From a checkpoint of a small image diffusion model: arch dit, 14700 steps.
Rows from block 10 of a small image diffusion model, named by matrix and row number. Rows with one number belong to one neuron. Each number is 500 + 50 x the weight over its row's rms, rounded and kept within 0 to 999. All counts start at 0. Numbers have three digits each. After the name is the row's rms in percent of the matrix's.
After each neuron's rows are labels from the 100 images, of 14848 (inputs lightly noised), where the neuron reaches its largest size: "top examples" is what is common among them; "patch colour" is the nearest of a few named colours to the mean colour under the peak. Only what is clearly more common there than usual is listed. The data: photos of arthropod specimens (BIOSCAN-5M).
# gate: MLP gate (model.blocks.10.mlp.gate.weight, 512x192), inputs 96-191
# fc1: MLP up (model.blocks.10.mlp.fc1.weight, 512x192), inputs 96-191
# fc2: MLP down (model.blocks.10.mlp.fc2.weight, 192x512, transposed), outputs 96-191

gate.471 093:508456589474496476543527486586511485440462547469523494401503485496556528435568576456379504495511477549578479462492542436559544480581540523429494492505460503435531549472472507547529513474463499531457512520528491527492479558605532494488435484567515617490515478572496458555471477496590518483
fc1.471 100:438470510503506531541600577488478574578497413370464558546449443415489496496566543442447483560522483487480450497479493391476606487513455491497449578443494494614393533493520390455528567508487517519534459510493465505447479573490430458479405493577527524457575443502458460425465484559568497490
fc2.471 095:420492492571444509578447481484495549468535544471498545444474484532521497559490540569532554576409440464465543560469495506554530486384555471499450479558482435549535561532502555509474514573464467572453615575570488465516483537565440388481560385526545540443583517487474523524524493486521433453
top examples: order Hymenoptera
patch colour: grey; brown

gate.415 094:512528460480538539592551465506541546551514473387429460486488455560511543560472569494447516577469498472487487393481576470543506498557499558477538537529490552544613455519466489534429473505400485500537527430505492450470441556481497537524592507535455513547444489534516481427449483393483460563
fc1.415 101:496491521545402600528437439576520399532368547463567505581531406542505484478481509547549423467600399580473443460572458449521480467501527482599542476514488547467458591569552453466510545468508580400466519424472497498446494571462459454448492469508454523472437594494502525504481491470509521547
fc2.415 105:465477562390483508504615586483360417443484527481467520556506506464524445498457440422456458518510512415499495452507531501478423497499587437609531477482490488586534322520473540524485518521390495514511487482516498441492545494511441513481559509413442456490504515486553531509527579517470556495
top examples: order Coleoptera
patch colour: grey

gate.477 100:491558529499529479494494418481537517485626430484501581416468500494508515528510467387527518443475474567520561548468591488458467517508499514438583577548473342618591539478434379515488517526423527544482589549523495506445482498537451513520533481590578504534513511577454527529459407517530549500
fc1.477 096:442469512565583498508426484475503525477458496518489474539530549514560532510459443509495432526581509530475497532522490467407511569493410522427477479479545496474515494485520605486578446472579532459500565538536531513492469528560577482558512471475548520537557457515538508531437452596505548494
fc2.477 095:468484446521545501422508486525391459505569529443455456403465524589471432442457622501521587530494491468477394451534489536477462568509589538448429575517437537471372507491511530478513421521468526452561562584390464424417594490546484522486534467484528485549508519518449477476504549524433579553
top examples: order Coleoptera
patch colour: grey

gate.511 093:470533487392448499504566534501508521479533387488547446477505509440495483522398499529488427517582524538515454521515420430586553492484571420441564376503490458496458495574515509524499622515564462483487523408450493460469462459570479475488549510468534372530451454492451554485531487420494485555
fc1.511 100:650520540492445558497508504513451467557522508430522469449448581443504566512503489512465642466412537471517488451477496477523455474524517532629579528573559502511441432550477507454546490486491476476552453494483477584531495544461520473492557495510473462496518465537432479508538510616426476539
fc2.511 097:576474568481499523499417402601468574494518524419438479511565438547547473564553482547541518444529509411448502499457465421491594460468517478500533436538533549466493541419546453514389531520571489439569434534471470518516463478474459445436450515457461451514472540548473453470555435585563502501
top examples: order Coleoptera
patch colour: grey

gate.371 094:446526519525470510535478543533547423539486510446541467511439592467580510497561488509494481473464512499479554484511508517475474439553461529478480510437445386537541490404487495521473505471564514469448561500509456604429503453518382491478491488548435388460551517583551482552551574559558474467
fc1.371 101:563486497531530488517482487462469518584584536452602489456509456445612513472527549541452540467557544528483424518440564422461473460555449524578421534471497585513496490450516500487486488444569477424523563555601461473557465553478456492547530588442429483497526569527543587525519527551502451465
fc2.371 095:448526492526575531552589419610411500432476466513503504490518511484481489552568540515536467602364388435559428471490534492510564594460568443534456484555575514584490496526544508464463474527460547470518455546535465488542450447448484497505526554581513531611444451508471486453417568457573388561
top examples: order Coleoptera
patch colour: grey

gate.251 103:423463524385488504479437432591511366506534462487501473496517518467574501492491480571602544467463561544575393507483528577548523514501477468486508522487425507480521460470582457469615470561531444473535504544482488516440520418566439465545540464397520379560482580536455486534613496549560533560
fc1.251 102:554550457546432480438517501548548454517489500484440520468489460570482582496614544509506451492515503425560443524413528555491491488507490441487534513501566483551611515508527539469394528518522446529556482446509533507520578573657514494451530515507430531486364597536567450491509492359392553503
fc2.251 110:512440480490453435552484559543540500515444461415490548448530543531428551482359552491619550505573491491515418539465526602487568513508446522417531466483440548568517505547476460528508481596425512466497396496537495538582558512522504540468497473439572455497576445450479558512545542527458513583
top examples: order Coleoptera
patch colour: pink

gate.457 095:374574493442591505453445551520478516549517446500395525427552490493501408586517541405438532443496470564510466485480506521501503484522460567457485484494412449636443525613430611525505525489472529522460547563582543463502499580517583482467444493468566533500481485537565470504485563554446488508
fc1.457 098:451538492451361434605519591483516534499521475516498509513556514586578526467550481496511553539564543457508541430504544524401514424459494432530603502512535492511483487426510515572629519455425560538402439538544393603493435486492506465550535533514503546550464556501532516518474522463532471520
fc2.457 095:482408528489432465577490461496638519508414447532488501543605447533439559514549461486489507462450435454523425424511489523440514536488548479481497506492458473414505543608514475521458626467467507538539534536584509558427600472622511582472577568491403532516490478628469458489546555446506502461
top examples: order Hemiptera
patch colour: grey

gate.212 093:552405552440524570529522451479483422518527526487445484509604541582607514536488531544502450497442462533494486441377520540607482562515467497479483514437554430510475424510543479369525459446499433479581520455615520516599458473528510451507541489567525482443441540497505554472545511483520475533
fc1.212 102:413455507447450501537472468427449427479634475510481466516398499509581387474528466509466520457472396532417512521434435482468427448509437627513556522530472505599430534478472506503438492418354512508505496496579549492506475498571493541502480474407527498474525462507518553480429571488545557521
fc2.212 099:609472426512585470472442584466491567590456532492505429521459527464511414511508425504576548545566464477500567393530477492575498561593489554529510447494518535398471511523581508499547573438545385506486537494471497551616551450542455487439414493598418473480481474478542439481501427454506498578
top examples: order Hemiptera
patch colour: grey

gate.293 108:474418529468441516515474566472594574500547530546417471571587419519509506582565495519494551455467473439441528512490504548501546496490456414495564423558544514485555507575506468477438580504637534505594555511530454439561530492533559465482506527429548417467480522489513493429525495434564555497
fc1.293 109:497446507435547474517493522495569510494545400428461451483568487540533554493436480453506583526485482469427535588465355445610486536448524522452571511627468453529463463573471449535475516554612568472454455587460480432546588499418512568482538532460524466450492470514446457505586484465575432511
fc2.293 106:469466471428502461581524537491534455514536461590555583548449431532468479574535481543482517523582432532589538494485542487445605528370487465475500455488459588543459479526485404438629518480470548495466469610498526532517570460486485528483482458539522533542535537450486449428491442378444510484
top examples: order Coleoptera
patch colour: brown

gate.216 091:539572509500494596426528580528545541456492472511531455585529559496425420481529590499410544582534481419450410513538481483440500446447445491420484408555559572504545435463571489430495533529487493498545547591442548539461533522489513473547554503448383463513479501444475499496475429508550552448
fc1.216 098:465435431522534474482545561481389524485421449467544497494485440466515499509482445501436376561542504479557469447530385554460554526549558469498509529510494485453534451402593505467555397479477502511465487520475500397437519471482437502468445476514531605514458483543551488473523540534522542519
fc2.216 095:507487497492464484482497408539413467525504530500426458450548399560481424556399494567379519469496549491447479480415511561576585479540492448517518482546477445561469570541456485395498471558555481504548381541470497601563494514495537474552470567454512438590527473545536399541404427553543481550
top examples: order Coleoptera
patch colour: brown

gate.120 089:423494520491410476459428465495542469506450480465437491505578518554506552491454546505477517533516461508485507539571566535485532508554431535558516510442521533455464529515511548519425409510460494512484498482549507563497445579429486447426507485498518510430477440539394554529550497497462381536
fc1.120 093:500572518392478446496439503395574409495555565507515485514541529467601476521457481516504499517501431576537592439504490499440532600572534562461535547520527439565549474434529454527363509525463490483590468451496608524553454441462531466506525547525469441581414499485588492593432552609516532658
fc2.120 093:489520476542417508524556452501433566581556480422354509502592517431456484514454513544537532468487522496484410481449471446501495429409538470485394534549524407564443444518541488543554448606557469502533561429469465500453514504517532466551465510475497439520490497541582445449572474534462486435
top examples: order Coleoptera
patch colour: grey

gate.410 102:478502499492632537463484564514617535427393530504484531581499591516508469529579455528433475543590493395502460532462481582574503489502408429510495374444524530464573405443520508437433517519584465423497564496481513519494465496540500554475409576457564502467474472467498521532495537471553441559
fc1.410 109:473476468504575473436469429538556492514514535524495529519465551540474516496496496420413504470561450524504544509490514590549478599529483497522483413540513486498454476435505471371447428497642483511521436540590526538527514548622590551446468481568537497506443576495502548491466485449469626401
fc2.410 110:435430463583524544572528436440502498459469467542533562580502489448484515512436616532536471524494542525501471480507440586482484568480578470507504558480489537454568582440497433519465476593395501610497542537485489521558475513513385485432542561493477528422534481522490533424577500611554454422
top examples: order Coleoptera
patch colour: pink

gate.401 089:480390462505474503548422434579451502499507527526476460449472522496550478521476489454576506503494464521492488370494475540446491482598451582555503526514451526521494494506577542542506409461506548539526557564485537416502438530591595585549478513532476473505564501473545498473456616532455474425
fc1.401 093:477521449485486464514518625478472568481494512502484444493583457452517482556453499546501476425589517560397457393403432539570439527434420444470451487464500517437505389536548529493521424459498571481472497509541424431493495457477437513577461472404466457462493561427482527486473517518522617539
fc2.401 083:552475614532368502518537536497431441448536463495432567520511463524528439518505545585497566531514522634453501420535550516495471483459488434635546484576437466512511584549563485483501495500584547573460542440533531507465463489553445444538534493567401486553513554500558498464511490521490488492
top examples: order Hemiptera
patch colour: grey

gate.349 104:448406412451549567502433579483516494515483444462497454496512509531570526585556469549453458544488420488584462472496552553587542491453413477561433584496520505574475455519445463554587522400497569460533445464549495486505494441591611477518433451527444447508374484519538528520512538345545531493
fc1.349 104:520442438477493461467461537553552594540549551480381504496518450584571451405523539448508440497448551489497572516516533453512526495498474474552609511562552444502511522425506439431587505485569586506562404480444516540468381545584482468569485580518540500431574506550529508486437592499629484487
fc2.349 103:494506476458452532552407495428453609424492472446561578537491474477494463497439438459573499512495512498536485480521424487513549542529458496414629421515476468498455528565488475521543515452469565523455550475476490538471451424472579537490498499538553424360491471464467512597492552562478458526
top examples: order Hemiptera
patch colour: grey

gate.304 094:441489455421453509546562535499485539416552461492545568516575565614541536492478448491517461526458516470482490445543505382456478517545495533484625490583493493485477506487590523483568538499443560502477551495482471513459522495549625464473526477535470385566593472552542459482426421453559472575
fc1.304 102:579528446536522591509565511516487449459406519474539409555581622459498521478468548606557588470505572549526364550536468504515440465476474518527474420546531552447503519478579604490553492515458511468483517514465445471541482388485532538572514556463405567470476468383524537520589483500468483496
fc2.304 091:396476500554562555474466431473535571489581373483590506482574441476518450522476438578472495616499577512489388489525443400491512510540572479466521454523533546435577471450562479574507530522538452534476510584549535444495532469499490524506452547478497605414623457465540484489539452548460579560
top examples: order Coleoptera
patch colour: grey

gate.40 081:503518485468531556531416363479513489465544475589512521534521496472456454583563543472616502393470544466511554505510501487475458546446548519504436440477533494448480549532522461527539494482486516436472501619479447419510591582422515543437501623469398407552468502512501474567561567501486517415
fc1.40 098:450460589516454494500459495435483380498556612489538483469437479500555480481512382526497487430520485541498520500497575448469420579556463543523477544507480489527477537544505609508452453471446497533455489496464588458528514477408462519420516511591443472477452510543500523543401545534458518547
fc2.40 096:544472371519458624410594494456419491528436544429549504520465572488523589417491551544445518543465533394437451543531484513469531444498340564521475479552501479526558543473524439501461488568493549556439529569497484531504520603454516568508585490595464409501459488528494559482548504517548483450
top examples: order Coleoptera
patch colour: white

gate.495 089:358486443543441425554484496454456454493512506507452480557456415518440519609537492448466464502501521546478435565481491511425454500493578525437494503623445410458441492572483537471493475496460514505542525502524519500519467443408387509435512489505486445469416533461612470577583480469543456520
fc1.495 100:464524500454479567502453473567571516496533554446420542513493474527463530491459432504555605510561423498449571577483498482532441442568516586449470496607465491546519462521460539537509464524505483538503505492489476459441510482477440428482522514580590545498481414494585475505405432474391528518
fc2.495 098:418495582515539511431553489517479432487519495528498503583457511459591572473492595443470530539415485443474488536558500463522559450520454526465551374391533516641493586474510541504538515559461532520525472464501604450546487483498580498471413499523598442482529552448473558429463541425425444538
top examples: order Hemiptera
patch colour: grey

gate.134 093:496431466509425524496518479488527532519517542531536478457466423550494413496539536521531487467443490481509542490553625352544434472506502545518511453415519467549545519471424529495478510534486490629537603506473555441484576495513563480546547510592380525461570420499559521525457559551519385481
fc1.134 098:415480498607518534418475481481568439463490553539526574581496439543489475451465478333444479600519491435543558602459558506513567500370449481480447539494570531553473469416482387598510437579552509459491541521550529432479449491508478483507522564576494516509500450548440555484476512434488567533
fc2.134 100:395555580461552479492471545465594542482567456493526611519474411563530505487495458452503452505410552532426381503569509387446430468529516419496467489622482487412442512422532446579434512455511549465491434555491424500450460442540496532471434563524545547522491450513501471454513440524539424436
top examples: order Hymenoptera
patch colour: grey

gate.65 085:461518554473482490500496537493490474451462422601449496488583490539451447508416407521374509448522489586479429504576501507458418564494484517448528528442432460551502545497487528511513470480436556515459585545537478514511472611495498586509572501416490475518550541543530589430615460450577435516
fc1.65 080:480529489449485437466401547542527547500532479549397457404520405407535399505545557434412496488464525541595505449526492477470510440475382461518493451503491371488415507469434568584508454483421468524572477553522489467541527547523580462445459413481536520474491562505501452410437418490548455482
fc2.65 086:480423572513556583524418451572437543453471418449538539524419492481537456512505419535630562481488484556497486462498537614443464546496522564456495539594496541491472432430497508541542517467479492536471540480475464527585394625569449489538468480467499540540538489483436481398461495469436450461
top examples: order Hemiptera
patch colour: grey

gate.358 092:504459494504396516511517476499508487481469471540487444568444467464542488571556579473453444490545492459392460511557522472523490456521445547489420485502399477570505525443513469428488476497565528612494414559522532434480536498538494433577431471518611449458492543572567502416382616532516459522
fc1.358 093:423483515535484558522543546440467512504533486496635442516463503531524419566535574441594423505495523506462496497600422502613470465458531477490510423469610484475579444537471461559541552626466509436591565527520525468476540417519472425497476494443565470534458594412537580492477535477525564521
fc2.358 094:458490636515535541504485504520506494599446437496555517532513603469509431487390480490372506445555462491470393365491493442531524524583483549545535495484496476430501538489485493542574500479429476494469439484417491424480470415484477483457519461547488528492489543504487541564565501492483470584
top examples: order Coleoptera
patch colour: grey

gate.261 112:522498564576501599485543487500519497438429537450402486556522423538553580571531555485451567572509517463496495542435450463501537444578496528557445391551453519500589519539471540525510496470588551541519477601564488601500492538482611514514503542509544511474530565476402462532584485541466444404
fc1.261 108:557529463513389524516546462459581560490397480438492473416542479481548554456468535440547526498651563568492476532392477455570551522519504486471466487555416388606626418603487481446483473487515529504452429519551534514493509522586468405460414480488449424504514489551439437498586369457457494524
fc2.261 107:562474467461526483471593506534548503511441478518513509552484547398420515490434526617543556511544440475650526388489440565529474498488623380442456534517501536500439540614433485547518550463402452490509490611471507539529489453488491473573555513472438592474524496468499459527449530387478438549
top examples: order Coleoptera
patch colour: grey

gate.105 126:457418510435545502524537502504504521570525517534548380494393508480564480510523540526460495556460473503554449519439497503521555533502526396433491595497474564543549449579511415535432453443516497551510453535463443574576472522569489600494517548462539596461481451489518573497533554505545524446
fc1.105 117:468487422426500511494413470542479535429497526503495501511553552577473526571542496593530512529456530478435475537535444578520455523341552521559549484560502463486573590447510474422506459496526555460525400467504481488475432411441497458456611561425464474515501543503439566485599458580519491465
fc2.105 106:506498441547493505506533521533486424526533464476418572442464511602470540520444465402471548536550527480406570510522612594541528508531554506509492486489422482539505473425482527489531521574529521526581441536513575510509520570601528420455319486503400449459472524494576456537504510502429472480
top examples: order Coleoptera
patch colour: grey

gate.63 092:449473497309502484475577532492499534500499392593456498529424538546504502526472525507453523516468542589484516554477510557566465421508517470443540432480469530382451518577560507489438514532519421485509484399489575480513567513497575486406539544519519564524486546381542494450476596448531383492
fc1.63 105:481484506429508434506507570488459618485489489591489482464458484519550468527540516410498514459474495519549531524451567435392481563454457525488456511430496583588416505605500541601434457503526357512516550500560519453494490453467599554493472477569487450508515448384459601445538570496441515535
fc2.63 094:468457509553503596547508525438481410511410494567528485536483522497388474567484561496473531593562512530539488496462483522562486398531508564507499489432537510600474400474440572456452494510484622533563525538508637495544489466539501406521508508447479603544522492490571378455551516444541499453
top examples: order Coleoptera
patch colour: grey

gate.173 088:541564535518569507532588428539420424488486471570490529466434492549643455497530488544397547461508541581487487461496578493392504505465457498429455458515499484489471506561526510563565478525470539537508492514452486520499577493533509473494437523512600499467386527532386494486408536498621436486
fc1.173 093:508547527535539558470487438462437487562519467430390484536565553461424470554511522546420430454491475609510467521524567476609538471514511534485510543497491482521433435527577461508483468521418480494436420550538545562472505537509520532497633502533531515520524423565442480532481568477522418502
fc2.173 088:531594539524469510493546504516461498434495517420480518567437496461511413521512496463567467496490557427485498456542544545507550384449590513556435564518509441482476581521531495534523469503526517425520496522617507490488496422566639485564540583395578416400508519514603468507475528531492449594
top examples: order Hymenoptera
patch colour: grey

gate.273 096:421547513456408435566598462496443528617466516473449504576488446583555428491521430476431523480555466531471492459516520482582483565540492599486614507525397514624525493511457525537548468488468511413492571473423517520507436511394572477486511489515445489467462510428455594424506364467503480517
fc1.273 094:543459572423490484505487466551505460575557434463597485516468544485444523487481472476570492501543485492445516335486470513524415453474541627593526589490484477572417464488454430550480440468480527445564419458467430503572429426440411540451468463522546519443491436419461487512463550542559577423
fc2.273 097:420450482501480442484555486502383554465482500437424534505459546527640496608422568523558468509474498458379414528463451365488555484495473455476477502517589466545519521537541494535490509601531440538500420462507503476483504489453551384525441454492490453465498501432484498505459520562433564505
top examples: order Coleoptera
patch colour: brown; grey

gate.9 104:473416544556449562547489455541598453533483439497410478483491603523537503495498488539490579508501521574567441495573437455362502546495517509492424529538511515541515433493516436671496551528495444587464554508493534491512514555464561493430513446572567424456505532565498571429586472496511434472
fc1.9 098:578469522566520533565389460472457522490474434501501403470542523488539523605542528458560462490566545477530513467583490424499420519476549416528540505575606475620458577656527500557501483521457528615424483489511488453598539519588575431548517471621459552595501476524477484572491469448494518557
fc2.9 103:542589602523520479451537513569428458523390520462531501492497487501429513422539494501522550583476440492523515439436524546466639478554561555551481559457467499566482518592447479452569469489373469454594474478474488579488572522480473498534551509464479526383454420503382445590544462506452537485
top examples: order Coleoptera
patch colour: pink

gate.52 096:461508399443475455481472467523606434507525496448405466465566534500480492545444409510452581497552575567509512500516506473465484445437455494510518479398501537521529451512520649542529487429492556535449445528553469514522502555515532456373563451447469473487423472474526619436473572491492573484
fc1.52 099:614489520513599481562492421408535445555558454487565568596524463494487619476502512431481461444437567404526536563488436438470461424527540454589564532559514566509433461526517495503574526539580511569453531451549553574446539487578514471560542523503367513498474483460474518541463539523508481472
fc2.52 093:474468585448486469526516581547517514508525571485447489499512542507484492541429646523560582582502553463519496453479505525476526507488537527536484528519573444539514534552540555547532453476570451531474469534571489601559531551457549451422491443561468517470582638406513492572513543525534380516
top examples: order Hemiptera
patch colour: grey

gate.108 090:331515410532494540539546471505482428442425533471571540430514503507498494533527473467488514474455534478401422485516615564612555441524538576557545557517454507522483497517495546509478481457499600465527504507492497519490537480482511530529581512465498495564557507507572509491482519406483443590
fc1.108 101:489440371463536558512505510455453536428444543517625570502484452423367509413468479495485481553508531474485468515514408437442512463576558503566476477535512506457566549502545509422508527542508431541575569426416494546455461507597424534546523428495390491540432475551486556508501480501472466572
fc2.108 095:472380497515398458490524585501540594597495453504511518459537492400455507501505467480398515434485482398538470560505418512564556413478542467502442487429448497555523527492479478528541448543495544446593398498507476485426444512463581610502511461522439534465517501509534478546444497527428426637
top examples: order Hemiptera
patch colour: brown; grey

gate.11 082:431520431602511485543369520501593429584519509516478488509509562510554521542443470508508506483485550439574547485491516596428499501492470468428571502541587485544493584412582471510494458513523570445491524491522405494571558464443516525522558411464600511544613513557461474472554442458440407554
fc1.11 096:662437515550529497574456492462577539436503512485468624521547398484505520490524533513447461543462555532519496478527492505518607523492553486515412481481573508639580473534457529511469499502488455570518468468506485532596503490501471425510548566463561589499568481488485464435441498522438491552
fc2.11 095:475487465460426565458521434492501461486507505468451508557468481506459532525436605477525513452443496475462492601495430574550458520526496512527487497460500562442376563505574403408425500487501501473518590488506470527576525463380513445520436397537551484434557473404559440508459444613490511403
top examples: order Hemiptera
patch colour: brown; grey

gate.298 099:434469511573452505521507450561560531589578447514470508379443474564492516589515502481430491472453437511542519565539606523541507511641461549556463497465500483556497495519429560475513417510479487564562539446572521567508534493640450518492510502488581549574529381624464559532451470490578508485
fc1.298 091:586499493555509569528540534485585481498501476539544419446512435443504479464523509533573451400417496591418588499587502462549489466529507482506510521472501536533566500406508468405377580513430525475529535493487568501511593429542449487500607491448449539447545530481526575483580416527465468448
fc2.298 095:596463512531563480534491559566503507514409492575501585490474530566501465527559505486375463503483514480369563485467541553420508493493422457501546485457452545473505383480489454481461491510539533584468465440424527502521535489497471462520528514485477564560562568527505543446540475519449498480
top examples: order Coleoptera
patch colour: grey

gate.478 096:459465468473363438504469462469501509451528541533381515506447508498519501576562443442567498461446512523461465496454458443462407556502455455572455595507511570518582602467570442534490421526492506438552507475561525539491533484546437573466498495600474505515488408540570535561497508481463458468
fc1.478 095:630453485560582449529513516457482433488521508523533479478520464424548522527582514532563456524406485438529532468518523522456490473600523390532438497511549680438486482496470581467458545629394558485561508482607568545516488475504494417517569473508542467565458525429527490472435545604385499506
fc2.478 095:516522506548541539454573533488536496577474534483512511483466454380504545457559507495455532486495441559489488524529417584496516468468445467506496635468540433445473512462453537511440522466434507498553545464436461492441415596462583403489549526499602517493463490476483506438496438545455612463
top examples: order Coleoptera
patch colour: brown; grey

gate.83 094:455435465447556515414527442547499482538443496490573394625553444501465558422531471428526490507499438412414503473606437600509498477423534446468542504503626548546564478535485509386567527465543525469543515512550492529497434489509497408487555546470462459538497478465530479490515550527475533545
fc1.83 100:377532535556484502586496448532521484604453443441466493420470390521511588627522482462513434483556516510583478439522496456472570458493567502533515444395613372514460535440542660522562519443462595468525529551536422462564474459497483540437501501506526521422520577482511483554511485468532468508
fc2.83 093:565579535402470549489482538484564439529473595444484507573485473503572579460510537508505468490548436494556464480486477502530553433477674562521553567523480488561490601562438451461359474448471545487550559619561466498454549460516545535513469498530606551412494504492537452502480540501519550557
top examples: order Coleoptera
patch colour: grey

gate.97 113:482470507505482541485476459583575517456482540448451619507477511598541631464487461529439516476559421465578468502470490437386567508494531480454531514566503482494521627622526539452527495504512427613574433408556485402585467551556527495524580502540519483516475490454587511526447500469595533630
fc1.97 116:535419541591458526468437544517518459541475473461443584502431513548554536520498418522427452471568410469531615471502559517434462487527414527577556527581518458524514545600512439495522523566542456483475475451466521504500509550543552436504649428555526431507440413362549480415489557509532442472
fc2.97 111:549480497520423480525453483414491490534517570436511582516554507499515605559452472518517546563483583521437481482479457557458514476495473459403572492507502505468568488645434453481620466463478536524492468486532434547567506439577466526561413487476441459573658552459486539599578485522461480472
top examples: order Hymenoptera
patch colour: grey

gate.183 087:504390512542448550447490486492540478512566494478481496434508509506563468478429536414472603441378565525550581503507430486537478446457433498491502508579476408521408481474486438441382569519550536510503515508515469463495487478473471440466501512535460518577471456549567446522535503509572541482
fc1.183 094:477475526462534445511492549481476426512573553455415391513567498573532425515531532509592512525502533476519446548434528569495529514461452448506473426566548498438516575490413579469436420547487470490469524525350498493523515578583567544492438497532504502460471510570458488461608498554459514459
fc2.183 096:564581480523456492539496524587459498552476496512436473494472467578600517526487358527410549384507563505477475489548441495571567502556523453423547473443488483512553518503469453440455524548383426361538567573510498495453576470459545408546508519480488601578541501492557391478490460493562561583
top examples: order Coleoptera
patch colour: brown

gate.247 088:411417585518419454549430503536437559544558407558487572436462536499545525531439525489557429436421503490464528456511499457456490535518524470552414513522536525548507555504452444593564487375446514445464541461484587571446484522556479513432555515552394546445512570472532475460521430585466522536
fc1.247 099:494564499468501400527519490448455622442523387474552451466510519487453487490572513460544507515514470543488446520418547474422550549578500495526479484503464424434470456466570428480508452549476512419494514492492588522444538459526399536477476520430534334463452519429497547563505491477461519515
fc2.247 085:447507417469456516570461433573434511621430545504489495516419498538523483514514577474494549499564473571531543560551462500595518572439451586539549502541455556471536501540508470522532582483499559510598502506447526514424521518487506415427506531499542576538449589421493469541461535515499490510
top examples: order Coleoptera
patch colour: grey

gate.249 098:513496406517555538446554483483453406495517514511468495552488595568543483526420569408450497515485476504492499466514439429568493532404584403407402463517532608555518489467515406567442480544434443533530563635531529461580565513513602537520601579458437459510430506485463512476548543482573424517
fc1.249 102:511490536528492452445440559500536539441502444494619481471512496538571523496586524484421533462480482543508519518549459510461460445511478500549482512417588438545425541492490600515411541574457454542566463455534503558467601474536461485461480492562525499541460469530565521493458450474482401452
fc2.249 094:504495492505567539481544477521487545492514480474521557494478574545489537512449489577524570462482498449549439442472536555568568437486491526466560554548444473493630482546510412512592402473399567506495441708604555526453593460486451406464493472501537441451528476494582550561489407472529487464
top examples: order Coleoptera
patch colour: pink